A small image super-resolution model, trained from scratch.
Model: 48-pixel images, arch edsr, norm none, depths [12], widths [96].
Training: adamw at rate 0.0034, 22000 steps.
Data: trained on capsule endoscopy frames (Kvasir-Capsule), 42238 training examples, 25.0 epochs.
Rows from block 3 of a small image super-resolution model, named by matrix and row number. Rows with one number belong to one channel. Each number is 50 + 10 x the weight over its row's rms, rounded and kept within 0 to 99. All counts start at 0.
After each channel's rows are labels from the 100 images, of 14976, where the channel reaches its highest value: "peak at" is the part of the image that holds the peak. Only what is clearly more common there than usual is listed. The data: capsule endoscopy frames (Kvasir-Capsule).
# convs0: first 3x3 conv (model.blocks.3.convs.0.weight, 96x96x3x3, each kernel summed), inputs 48-95
# convs1: second 3x3 conv (model.blocks.3.convs.1.weight, 96x96x3x3, transposed, each kernel summed), outputs 48-95

convs0.87:36 54 46 42 53 43 47 62 47 63 41 47 53 72 55 42 42 54 48 54 42 51 41 56 48 41 43 54 43 44 45 53 50 46 50 39 54 63 47 40 44 56 50 53 59 49 67 63
convs1.87:58 46 38 50 56 50 48 58 52 51 64 53 41 45 60 61 31 57 46 47 63 52 46 62 55 43 60 50 50 55 56 43 55 60 43 57 27 46 61 72 51 52 47 52 51 55 59 45
peak at: top left

convs0.81:63 63 45 48 59 52 39 51 60 39 53 50 45 56 45 62 64 56 56 51 47 55 59 64 38 46 41 58 65 55 57 62 58 60 47 45 59 53 61 51 57 51 65 67 47 46 64 56
convs1.81:40 47 55 50 62 42 57 54 39 40 56 56 45 37 56 53 63 59 31 41 40 46 47 60 43 45 63 49 36 44 55 39 39 49 46 64 47 46 52 61 43 43 33 31 38 43 38 30
peak at: bottom right

convs0.65:39 54 35 50 47 49 27 67 47 50 72 54 37 45 67 48 33 45 40 54 55 49 53 42 50 55 51 51 58 51 53 27 43 39 18 49 68 60 45 12 56 53 47 47 57 46 39 40
convs1.65:34 51 37 43 46 39 33 54 46 39 42 43 49 42 51 20 39 26 53 51 54 42 56 36 46 58 44 49 43 51 46 46 57 41 56 49 61 39 52 32 38 45 46 42 64 39 41 41
peak at: top left

convs0.59:55 45 34 47 43 47 44 51 41 34 42 49 27 45 44 40 34 42 48 50 59 43 44 25 58 46 53 43 55 33 43 46 32 52 51 35 44 50 45 42 51 53 37 46 60 37 44 43
convs1.59:23 49 54 44 47 54 41 40 53 53 38 44 47 46 27 38 35 63 38 25 38 48 52 40 38 63 46 48 36 58 46 47 53 44 57 57 66 54 47 41 39 35 46 49 49 50 40 37
peak at: bottom right

convs0.95:59 50 50 46 60 47 58 53 42 48 60 50 33 52 73 62 51 63 31 51 54 50 51 41 59 43 50 47 48 55 42 57 37 62 51 34 46 50 39 57 60 49 49 53 49 33 60 59
convs1.95:25 44 47 45 40 50 51 50 45 46 56 51 37 45 47 62 39 66 43 30 50 54 60 38 41 63 59 41 56 47 41 36 48 55 57 49 71 46 53 46 45 37 47 52 62 42 36 46
peak at: middle right

convs0.70:62 41 46 44 42 35 50 46 47 66 44 45 29 51 29 53 37 61 59 43 56 37 42 24 60 54 37 41 52 33 58 50 41 52 55 48 37 52 43 81 41 52 39 48 55 42 21 51
convs1.70:34 35 63 49 35 48 43 49 53 49 41 47 31 48 27 53 46 55 38 35 38 39 41 36 43 42 57 44 55 51 44 45 42 55 44 32 48 36 46 33 42 41 53 40 46 44 38 49
peak at: bottom right

convs0.79:52 52 33 44 44 51 51 59 49 47 55 50 41 61 38 41 53 57 51 58 42 47 47 48 47 45 45 53 40 55 25 48 51 45 26 51 31 52 42 47 52 51 51 49 19 35 47 59
convs1.79:64 46 81 50 60 50 60 55 46 45 48 48 70 53 31 46 52 59 52 45 54 51 52 57 49 52 86 49 64 50 46 49 37 55 54 67 50 50 61 46 43 52 51 59 44 43 52 53
peak at: middle left

convs0.71:37 52 43 41 39 47 56 59 38 41 49 50 02 49 66 35 44 49 45 48 38 45 54 28 46 50 45 49 40 54 31 63 60 48 39 44 38 47 37 38 41 44 54 48 62 47 45 35
convs1.71:55 46 51 53 50 53 55 54 52 42 55 51 59 44 54 48 43 47 78 55 56 50 56 42 57 86 68 49 59 49 39 52 51 44 42 46 80 49 76 57 49 61 49 58 71 54 41 51
peak at: bottom left

convs0.85:67 50 38 36 34 55 48 57 54 32 52 54 29 53 76 36 30 55 62 49 46 45 44 49 49 29 53 42 41 44 43 68 52 50 27 43 35 54 67 33 47 49 48 55 44 43 55 43
convs1.85:68 48 47 48 49 52 55 53 58 35 48 48 46 41 48 66 33 57 71 45 55 61 50 54 50 69 62 46 45 43 41 45 59 42 71 68 72 54 71 53 40 58 46 53 60 49 46 40
peak at: top right

convs0.18:26 45 39 51 34 49 37 53 50 53 50 45 53 40 38 50 50 56 51 54 49 48 40 32 46 57 51 47 58 44 58 52 49 37 39 56 41 53 42 44 41 49 45 37 31 35 53 57
convs1.18:46 43 50 56 42 53 46 57 44 29 49 49 28 42 44 35 47 27 49 51 50 51 58 32 51 46 55 42 42 38 41 37 63 44 58 37 64 33 61 61 43 54 55 45 58 45 47 57
peak at: top left

convs0.42:52 42 33 52 33 46 43 41 45 62 52 61 29 46 49 37 44 47 50 56 45 41 41 32 52 45 46 41 36 42 34 46 46 41 15 49 31 45 48 52 49 58 41 44 51 49 53 43
convs1.42:48 38 61 50 51 66 48 56 48 44 49 50 50 61 50 42 53 69 77 46 51 46 51 46 55 80 62 47 43 44 59 47 71 57 61 58 65 47 70 55 56 50 45 49 54 66 35 55
peak at: bottom left

convs0.80:35 45 44 58 44 54 38 61 45 47 49 64 37 39 48 50 50 53 68 47 45 47 45 67 47 45 61 44 57 45 52 42 46 41 32 35 46 53 74 56 51 64 52 40 64 54 52 37
convs1.80:42 46 73 54 69 56 50 52 47 50 52 51 63 42 37 37 65 73 43 31 41 50 44 53 50 53 76 45 31 43 60 47 50 46 62 74 49 47 55 52 51 41 39 55 47 54 42 37
peak at: top left

convs0.19:50 42 28 41 44 42 40 48 47 61 42 45 58 52 75 41 46 47 52 49 49 38 43 44 50 51 49 43 37 44 48 39 43 46 54 44 52 43 73 51 45 48 41 47 50 42 63 43
convs1.19:47 43 46 48 65 56 58 50 59 47 48 60 43 51 39 43 47 50 34 35 49 39 44 64 50 49 55 49 39 45 63 61 57 55 51 57 28 48 26 53 50 61 44 36 71 49 45 52
peak at: bottom right

convs0.16:36 57 37 43 44 44 44 65 53 40 57 49 49 58 56 33 64 33 39 52 40 46 48 53 47 56 50 52 43 53 33 58 58 45 26 47 46 49 33 23 37 53 45 56 42 39 52 57
convs1.16:64 54 52 42 63 43 43 52 48 45 43 50 77 39 56 24 47 45 53 49 48 45 71 67 52 52 60 59 47 49 48 44 49 57 29 60 40 51 46 38 49 58 49 60 66 41 41 59
peak at: bottom centre

convs0.14:34 51 55 54 42 50 45 71 51 57 51 55 27 44 60 33 41 38 38 55 39 50 46 51 53 43 48 54 35 46 50 45 57 43 35 39 63 59 61 47 47 62 54 39 43 56 56 35
convs1.14:63 43 38 56 60 59 59 53 52 41 57 60 54 44 55 43 45 65 45 52 54 45 53 50 61 47 61 54 56 49 59 52 49 63 59 60 36 48 74 74 52 65 40 61 49 62 53 56
peak at: bottom centre

convs0.25:55 50 24 37 37 39 29 68 44 56 46 51 36 37 77 36 34 40 50 45 54 37 44 42 50 45 51 41 42 41 48 36 54 47 44 43 44 49 66 38 48 55 40 40 44 46 46 40
convs1.25:48 43 36 51 39 51 47 54 51 42 35 51 57 28 59 44 23 50 64 37 39 50 47 50 49 68 50 40 40 45 42 38 58 31 81 47 56 38 53 36 38 61 45 41 53 44 35 40
peak at: top left

convs0.33:49 54 16 58 46 47 47 49 48 42 44 56 56 58 49 60 66 31 42 56 44 50 47 41 45 54 48 52 61 55 49 56 40 44 48 36 71 39 71 35 45 46 56 50 50 57 65 45
convs1.33:39 53 38 55 58 47 46 53 52 41 51 39 43 44 63 37 48 61 46 42 51 58 48 47 52 38 44 39 46 51 41 41 60 39 44 67 51 39 60 54 51 46 45 58 63 37 39 29
peak at: bottom right

convs0.34:45 51 47 54 50 44 60 43 45 33 29 44 82 63 28 53 50 49 44 46 39 51 53 47 44 45 52 48 56 46 60 58 50 45 44 47 37 42 55 57 42 47 55 51 43 48 54 67
convs1.34:50 54 50 49 54 30 54 47 50 29 55 55 48 43 40 60 50 39 41 60 57 47 49 59 54 54 48 51 59 48 56 33 49 55 48 56 35 29 41 56 35 44 42 36 53 39 51 58
peak at: bottom right; middle right