config = dict(
    dataset='capsule endoscopy frames (Kvasir-Capsule)',
    image_size=48,
    crop_scale_min=0.7,
    scale=2,
    depths=[12],
    kernel_size=3,
    stem='single',
    residual_scale=0.3,
    init='trunc_normal_002',
    lr=0.0034,
    batch_size=48,
    epochs=25.0,
    warmup_steps=2200,
    weight_decay=0.04,
)
Rows from block 9 of a small image super-resolution model, named by matrix and row number. Rows with one number belong to one channel. Each number is 500 + 40 x the weight over its row's rms, rounded and kept within 0 to 999. All counts start at 0. Numbers have three digits each. After the name is the row's rms in percent of the matrix's.
After each channel's rows are labels from the 100 images, of 14976, where the channel reaches its highest value: "colour at peak" is the nearest of a few named colours to the mean colour under the peak. Only what is clearly more common there than usual is listed. The data: capsule endoscopy frames (Kvasir-Capsule). In brackets: how many of the 100.
# convs0: first 3x3 conv (model.blocks.9.convs.0.weight, 96x96x3x3, each kernel summed), inputs 0-95
# convs1: second 3x3 conv (model.blocks.9.convs.1.weight, 96x96x3x3, transposed, each kernel summed), outputs 0-95

convs0.8 092:515503522513527563549483564546463476548570469531472422446534492545431525541482528492458485560542438522564487473423512507565516550501564510471541437484539501470503477493524533515536577543538465481505515479543548506520474456532489553495533531590519508566581508448431488496481429486492493545
convs1.8 093:550504462480469426439465534511472459505522432523520426413440443446531467453477468488505499463499441526428497514438475578502502467508447498508488436457463472413544486475460459522486566536532452481490503445483446463470503456488506435499475527558467564412488475514478486467476486466501441532
colour at peak: pink (35)

convs0.19 089:551511555523523558536472579556475474537577491535479484467503503549432510517510530489461492561490456515573483479446543516554535571536540503540585483481593490458496494489520545513524569529516483515541537473552495490544476498494505488486536561622518492585569513446467509499501434490486514513
convs1.19 095:550536471485463441458471442475499456487532447529511405437460449436529502470506477487480483437509405567432518498433459565484507447512492506513445463486464475409539491475467481510503526534509455489472487446481475487483508484479475453469469566562466556397494470508470487466479476463497419525
colour at peak: pink (26)

convs0.1 097:462494508522525540563482527508472485522521506507467472477527411538446488517483448487496500502578491525520487468413510483553467519455531509454457419490567540448513550495514453512512452556468445461393534503437501498482500362477495552506526508505432528470576451484450469462463463523499520474
convs1.1 079:573487443474520456438495447547481462526441434491490455471490419433541501537482500481543486486467443445459471482446498508509488435433518526517497462496431471402536582495480432482443557512514470463496431443497489475486469413568486441472450498500491545455509507508566482476494472515496504500
colour at peak: grey (41)

convs0.58 112:481506471507527469477500483497491497562476494501479436516537447516447480507481509504521478503492527488470510533487524452568462540463493540471410554478537511460540584492490543471480567518562543461425508484451493480489470310408480545507528502513493483483561522538542470492473448541500456465
convs1.58 105:578493490446504506503517480508510467574527465492489508503483421530544447484541464507574488518565439511477532521459528501522557475535611484521452417482481486442497552499499484488491607540599448443479515467487494522490472416535489451496492480523456452473538509523558528448499556503486449459
colour at peak: grey (41)

convs0.0 088:575482563482508511554532528536499498567542420474502554564523439541560476540465504532518508484591539464514446477536475537538521445517519497490469510523524507568470578550527504462501539501573558407476506499460533499503476394502496529500471484505460511579528496527545472520520534548471465429
convs1.0 080:467492489482535467487525452554557462519457461515462439558477418434463507471524457494550481507462457530504512486455493471511407489536577502482429489492491460430485525520465500463482604525612513433526459484488489524549470469535487513474480474496497404456535535487553531457471453552470491462
colour at peak: pink (38)

convs0.68 087:561485458536510560442520471526470511556555455530494488517511480556438537525494499491453486579505554540534474453451548481545534443530485533536558502471578540437498491487507565513518465558559507508520501496494466468503503371475474443493490529526511487566618489492548503451450476498505520560
convs1.68 096:574540445454498466511502482552509514588534404507475526525501475448552450570486469493470497498519515487452495489489448555516454498499559486559490468506472476431491536514478471483470551589622449449460462468516523507504485429540491478479444555538499511443542535511573512531497470497464460560
colour at peak: white (31)

convs0.2 104:539495511450499519496501532502505471556558407486498531481510488513457555481480512492569477517541416468532501427547499481539478592515583516544509527507576489450488490515470460481534553446529449540434473443517532508473454550478512463509480495591515462568505496506517446492459468539467472619
convs1.2 107:515499445522486428450475442474494471474463438498516363446457468519435443435486468475542484478473394549530475505414511500490500464453437506472461476470523509448515500481467456505457460487496437550458497465492476464414507491499470463474474497499482467422496474492452501435493499486501458567
colour at peak: pink (50)

convs0.69 102:426469485497468448502528455424450496505505438477506572516506482436539513494508533492495494522512487475497479470439545447424483417513485500515403463497452485496477484516489521500483436511501456412507486473515543470489509351499472463507463469410512571412488520547477445500475536500509486509
convs1.69 100:514512506515473572481539525594457535592458501474481564599539451560558515559501509498477509530512545444535537490490456464507516544519542516521568474528477509603468470507524560503499558474540572425538503558457479524533493442527514505497511489481497457568505540521569499544523534519504562512
colour at peak: pink (28)

convs0.91 082:454490499463513494534529534495496509490466529540485521484505472478433434563486530463489495510466495452473401450503508413544470472423486520448415553461481493551458480480475526431510478501446517475480521460536579495511492374494489529454477534490552398439503526530523506483469564503523459445
convs1.91 103:561491464524496514486499494611494465582503424472479526508492435539534482470520522497619480490549405509453510487535500399544468450508555517549459533490488491499552519489505533477537558490512498431487493454495473507565495470592480511482499461568481386510489496491528494480504504460502530484
colour at peak: pink (39); grey (31)

convs0.73 100:495513471496481554458493546396398444495533486503477460407499476536537510501493522483448487509483466509498504459388490475567479457454505523489554425479541525466476475498514513501500549491481469480449499480480524462496488506570488488495480491455476637462520492460405491475475466405473507496
convs1.73 099:476507482498439431444469510426412520456479464487486389452487499450533471445462448492451500470517483465436416499495501514519511522444452483472464391488461461437479503489478468509476623460512476505496476482475478479543522480500517492491452519486508585471469491454470478494481459432468449498
colour at peak: orange (49)

convs0.71 098:554513526512522550533473577554472495548570458525468455473519490540435526503504529492450496560495469512560485468420473512582524550527527510513594479495562495377488487504538569507529552529534479458542540486527524492514477437505512454487516528570526503589579504463447461499512467504488524500
convs1.71 087:488516483494497455442476436477497454512529414510512443457456438437541493454510482476497474464515446533403524495454474556506512462520514523537442480483443478461555497472466463497505568529552460468464483438483449490488512457488459468458449539554442567379485482489473500465464459491499407513
colour at peak: pink (42)

convs0.84 086:565479512508492521468503476542461493541602485541506525526513530552427518539483561481464481534498504546580502454452507490533536397506493518530583511495587518451500495508516597525519512525575513465545496470539507488516500383505481444503481517522524501591579483492490483433485526517520533523
convs1.84 104:547533471490484481513484549560496501599520416506497518548487459453549497559495476485466484510524512478427528493488471565498469538561570506551476484489461474448549489490479545483508575517615467453440471471493480498572510448528466484471453534528459547393528488475522499526494457516493437571
colour at peak: white (49)

convs0.46 121:455528417525559499499516479455448539549455444477486541494527502517538491562497511491537504486505519487442469550399514470436494441494474515450501511481436490492504544517494477486457363503467497455491505554468504469454495342469500470517512517441484531529515532516567451464484537508520521467
convs1.46 145:561508490489485502506490538576484500551540482517506538580508490519456560571495503502652494551503529467515550495482517538479534499532639546517474463511461523543535551487478526502516496482502503452539481502496483500488493408531500474474520518504473472470539501581626491485517498429521533498
colour at peak: grey (29)

convs0.70 093:468483491520519561519495499430424471433450474469500424448478414539529527477499489522458490479503567526475492531513561478603543559445502487460568552503461506533537531513482507488470456492474582508572412534452506515504503528534492550468502482482442579420530501467448525530480461463485509478
convs1.70 081:600517448435423441454486450477450515444553522483482490421511476435556473461473485486526535467519513483471458518524451570595524442535435463521500430491458464481530467501509468519468506519499408554412529505470489494469498541518537460530447492487458546525478493496478479457480500536467490436
colour at peak: pink (26)

convs0.28 085:548493529520517549531470574548469473516567474538478434452515488540426524516496540492447487562494467521571481476442560498585530570533568500495567476484562489440489484498521550507527564532522479490553524488536508509516485456516502450475531537589519501584602498455447499487485437469497514511
convs1.28 091:535513467501485451433475455480473467518527434520510426442447451441527507447507485491498471446498450559422516494442447569501510458517475522526440494462452479413549486466471462503505549534524465477461497439489458465494512467482472459460457543567470564393491477479470488479474463452490413511
colour at peak: pink (31)

convs0.92 125:490489448503490541478510528392478443470471462476500512447503498516537523411488521503488480479493494445450506457577477513541476517445546518489506509482445490530491446492504493481520507475479460581464448447513567497481471659578469546496488484483507567429440513454432497507487454505481464546
convs1.92 152:507489501472475428456463472412467500388490489487503386440486555494463464416491469485513510483471424505474434509415492527520493478464425488483439461488502481498494431478479495513462433477463470577503509496464464489440499545444512461502483486477480468521471486453380484491489496487493477490
colour at peak: orange (71)

convs0.90 106:547487470493557514487539579526459530553568458491488396535516537528451532501467538478465492560537472467545495452476476461547495482541484534560428541503496509405498552495510460509569517514505573459478535462502551517506494381399485473505500502547516485557506521514575492470494515546497510530
convs1.90 100:560513476487569499465507452537496474556478386502508579541494471467466463463527463514560499518469388482403504502506505465508499515489550524531444502505472488484533516509475491481488571485574499405495446462503484512525503465569496468479471505599469477431496492520572502521504467546504451569
colour at peak: pink (36)

convs0.48 092:412498456489463512471524573427424470477502545522491530477535532529545505559499538495442482477463423485470493488461542414447470413482478526506431423480490501532479478475510480506494429525507451482509503496499410540449491474490490471503502475432528607440497535533444535461487527429510512488
convs1.48 066:530525488525464539508503548527402531478502477478494515540493477550561524592505485472427507514567436458479514483531445464536572502542491474518465516490462494578505505465509511495480480478473488447447533543471607480506524453481496470495546505491515573644468489417528464471522525458502549513
colour at peak: grey (30)

convs0.13 077:450475471497480490466491553381452496451508451479463379429480509504481487483471496455430491467505481543469467519459471476503498446443537501520481458501470510495469465485457467516540427505528551521477563495454440513503518520480494469491483476433480665487485499461493553428492511502500480479
convs1.13 085:543453506506492522512502545430417505438560434456528636486526501543549494524490498490413483536517499421420442498556478475537466623471454504511516489475512513529551439501499522500478468464486567487553483513471529515484524498552477456508483447475496579481491494516517485523504503534552481463
colour at peak: grey (37)