A small image super-resolution model, trained from scratch.
Training: adamw at rate 0.0034, 22000 steps.
Data: trained on capsule endoscopy frames (Kvasir-Capsule), 42238 training examples, 25.0 epochs.
Rows from block 7 of a small image super-resolution model, named by matrix and row number. Rows with one number belong to one channel. Each number is 500 + 25 x the weight over its row's rms, rounded and kept within 0 to 999. All counts start at 0. Numbers have three digits each.
Before each channel's rows are labels from the 100 images, of 14976, where the channel reaches its highest value: "colour at peak" is the nearest of a few named colours to the mean colour under the peak. Only what is clearly more common there than usual is listed. The data: capsule endoscopy frames (Kvasir-Capsule).
# convs0: first 3x3 conv (model.blocks.7.convs.0.weight, 96x96x3x3, each kernel summed), inputs 0-95
# convs1: second 3x3 conv (model.blocks.7.convs.1.weight, 96x96x3x3, transposed, each kernel summed), outputs 0-95

colour at peak: white; pink
convs0.66:523472501487492512480488542472474524516491470484490502503509478491478472517495471498510517504513524540459493490502479541514467443488488478474485456508525498497467498511494445480457469511512511507502496519463484491454494466458493484518486479515515553448533486531559482477502504448475498463
convs1.66:529494472500499495473511455462478508515551492494495509545509505476477525583467525510467509497493545459516473495514493539527482573515473514539477497517523500499497515503514484499513465493498505475496493480510510504502495498497509530512477505454515490460500515499597511511500492503504483480

colour at peak: pink; grey
convs0.76:457509501487514515491516457488474527513515499495489483509513549548474503545498500510525519504504524491498524500548494524483472462521454496499515478505498499443474527500514429513456415516495491507510469509488522511535499507551518460518497519493520526520463511492498514508491519471492514462
convs1.76:548489475500506485516488527507477509476508459482499532506498517465460488527499507483470485492503512479446480484469514493520465537526431521535484486501510506448525489516493585481492445493460496510482512479511484495512513503515482521489538493460492488438483490525523475489517488508516490482

colour at peak: pink
convs0.50:504519491492515524486500488506519488437476496460482474458495529512468528475497512482517493474444530466498478499489459459458454485493453508494547463479514498485485475495485485502484440526504486504458449485492501504509486541470501479487487489525479492510537494479490512479475499535494515440
convs1.50:524500471513441456535483507498515508443482503482498538510492503460460490489511488498484484520531514492450487487456508486477513511528472522516453464498493510463500466471480499487474444500483506534493466470502481491458512484460483485486498500473524518436476490528491472490504529469494464484

colour at peak: white; pink
convs0.56:480488493477477496474520525526516493466527495482496499485481548508470481518498504480499506443488513491469522488544468505485443462508508510507570450490493479445497461487493477522497445543541476527507475515470487511477483509486491478497485499502494528515437511472498544484496490508500502473
convs1.56:523488519507450515473504517482475520444513501485509538470520517534522504520513507486485498533519527499523510498518492513516524535517405480523524508488515530493528519495497516507485413515491529524541513492498504499471510560498494479507498473473520553520512502528514491496507514515526535500

colour at peak: pink
convs0.16:461507487485511479491503482490498515514475504487470437487528543509479482542490522489530496479499512529464526481536478520458466448499414500479477494496518497441499498478496444474481444521520480525486485502464505516521500497487498459501500520497519538512487503472498524515480515488511477479
convs1.16:561485490493503531508508513504471523488520508478515525486488513533456526510485493491499498501510488475479478490475506506514474530541402511535521484498519525489535528527496568494482444496480496498478488480525493499509507509503480468501539499431489483450488504531502466493524512522515516489

colour at peak: pink
convs0.25:454481484485516513498503526478489528522538482521480439493516520522471515540507480486506510498518505540500499491563497525452474481494494490480536478490498504460477503498502442489471437516525508483558534518444490508478481475469490468515509479466513521484545506487514508497487520462492501494
convs1.25:521482549514500501487499523477463512484538503482525546522499525493461522519532532491476492529484528485523501491495502469536543534533427532511484530481518523534523532508504529498533448519476543499486490496523506499490524491518486544508504495459523479527493502545515484510501522539531530478

colour at peak: white
convs0.75:515504498512490507481484486481450491470505470465480528456509452526521498461503472519503500509499513458459492517491515496537516482503482498444488494497555491541521481489500489473517449483448493467479500521514516484464513542527503520491493500469468520546501480480419489500501464503485501513
convs1.75:502485481467518486478504467506478494450456476475491448485486475474472484476465488505499492474505466500483476480480484532480435484525501494515474477505468473455500490499490489487465461476487464500494475487510484491479468455453496461484513494460504485455483497478418490491493508506480483478

colour at peak: white; pink
convs0.31:527524508485495496492513523460492497502468473497492434496507490471481543477501480498522511503508532519495504468554508528508466453499485495474473468507507522450464499510505446469454532487506519472503471478456533487504495529511507499525484484485493570512538475496500481505489532447471503477
convs1.31:497494479499500481481512486473496491452517477482502531554485483474465511472477498498490496513485541461471448484458525489506448543509502503530466470510521470476521482504485547508498499479467514472488471475513481521490488480501500525480474519460520484439434515520513503460498473489491461480

colour at peak: grey
convs0.9:472491470501470503453503528513510505500552488485501492508504519523467486544514486476489512473494527564493543498554471521467501480514487478531521461491490497441478502474496458522487495544516512524531531512494479507484498470498486475512506500520521529526507490486518578471493535461503522514
convs1.9:549482510491502515512514528497487520511512480513518555512500529523521518526522523496468502532513536473503511492534508484539519577510440508523548545489534515499527531529507550501531467515492524523515503511505518502511520548519501499513514505478514550531504511531530501517521510539528522524

colour at peak: pink
convs0.74:500486504477478482490515492549506482519547466496509533534487513477466538520477504490497497490503498468509497483491489478485524444487492513467558490504460483500492474507504487508493438472538452430516455508477497493497471432515513471515478497458494508521486517492513452488494520525506491480
convs1.74:531495511521472532475502496552508506544471488471501542535503496524518459525509480485553480557491546529507534498468508533500521501512511494512506524498477517505501515507481466492489452516541538475506461491493471502530514504521493478478500506493502516487559494551571516498504490474499490468

colour at peak: pink
convs0.24:493494478514495528458484493526474487476535509560524507510497495523514554464510526514497511517509511493510488553489480488504513468498500535487470490474509517517492485491516463516485483509510501409473443486487497468485521500500509544508508517449499535511515519523493493489493524421515500463
convs1.24:525489499478475498490491481538496492462492478497481494504486500475520493473499476496480475492519505458450491458490491512526485461541491515537478456498483477454521447497478459482473503498484459443481456472509489492457483460473489457473536508480502506471485491474486480467508484451475503466

colour at peak: white; pink
convs0.92:503496491482491532488512499495511487503497510503516477513476522495525492474503505492518501477499504543510515494503475503487465459502452513501433475488493514487484494495506473509472548533524486482516443459495510487504496478519505479505456510484518614510463506514508525494486525421506492474
convs1.92:491506477507463462478508513499478519499574506484499528542510524529507514498495483487474483542497545473458484485500501507538487512542425509531505489498545489560502473515501489486499499520489490449486488526485500513506502563521499481491485508467515506443463502492545483487512478507508481503

colour at peak: white; pink
convs0.0:503502490509502488500474484495473511502537480490505453448493453523513515459515486513465505514495502522450510502505492502511497475515456521484404497477517511510492523489493467460489502494463514514449470503481511484505512503518493523486492522444490569504501486475427487495487489474485493493
convs1.0:500486468464534511470501486502482500493510478497483500470494505494525510484465488503425487494494502450470478481471504532506445488534398506540497473500503478496520493510500525489467481497459468501480492463513494497499477470520502460487527497459498490463462509488478499486501515497478492451

colour at peak: orange
convs0.3:499504504478508503482494498520517501512469486515499459506493477535532492484503477512531497453500468487464459484513481506476501537464514493464465518489487495550493496497494482496463525482486558509478498472468544499529487550531500462510468494493515411501460489484472436491491499527485514495
convs1.3:513509472519515495506483498535528475473424482512506454475478473467467503489535517487526492489494478520496499508460506502461493433511501499518437478501476482468523481484483485487492525506506459526483503485530483508512503517472495529504513494512503429510465492497444491494511486444501519538

colour at peak: grey
convs0.59:518487514495486499497500520485474496504432456450486503517509478511480504486495470489526505485507472458493488519513476502548470469465507486477508478517507471442479498505506530473483491471510459444481491507467456508473496494447502472506480469514474507531519497490534439463504534483494488454
convs1.59:481486507500503484481501467471484480534552457470484487543485452471480466470492500503524502501492463487534480471511506484497496562454573514499437496514496503487474508494486530488517485466527498446482476482510517486513493477500500491490477492493500493459530507502516510494491465498478452448

colour at peak: pink
convs0.39:472493496478523501498497465438462518502493474487457473438537510489475530533479506495488498510508492527483473478497513519519444446500506508455463490513531501480483539507491472462459453495497491476500511492452515527499492526505509457496499503462492528506515510534441498497484497480500494457
convs1.39:546471477509506499492510464483454502485506485464511510519489491530464499502502494495490497490490482462473452487512525497507479584546459515542494495503497508458528493509511570496497459483470486488495489478523478495485509461483496535501510499446524485450468509489483487501508510525522476453

colour at peak: pink
convs0.15:473488503485501509489486513465486542502525476488480477453521509496482506513493477500504507515515512521474507490513498527495467459528457488450466497504491496465480513505499455467469375515464487478484497528460494504489490511487501448522498488472511541498466497514504495506489523460498492482
convs1.15:537473484517490495495498497484450515497518501485508512513496513491461536546483510493462503537482509475483482487464509520502526525511421506533492491506505513498526505497504525501499395494457502481505485482525492500493520484484493528503513499443491484474461510500573488494515511486513504456

colour at peak: pink; white
convs0.40:550479503484498480478498484463511484523504445485485510517500485474483525491497466502531505473479486515505481495497502508544511477467465476496529475510499462461482493526504483486507539476509496460575496496504476514454500483466496508495473454539504528541532493524559456482509533469470481504
convs1.40:483488518502539520462512484484490510558535451473497484562499461486483495505467515502536506498510509487516469511531521527502503565470543483524485509507511523488468516489498520498526534491505501454443506490495519493503499517470504525505476519468500490474488519507587519511486465504507466516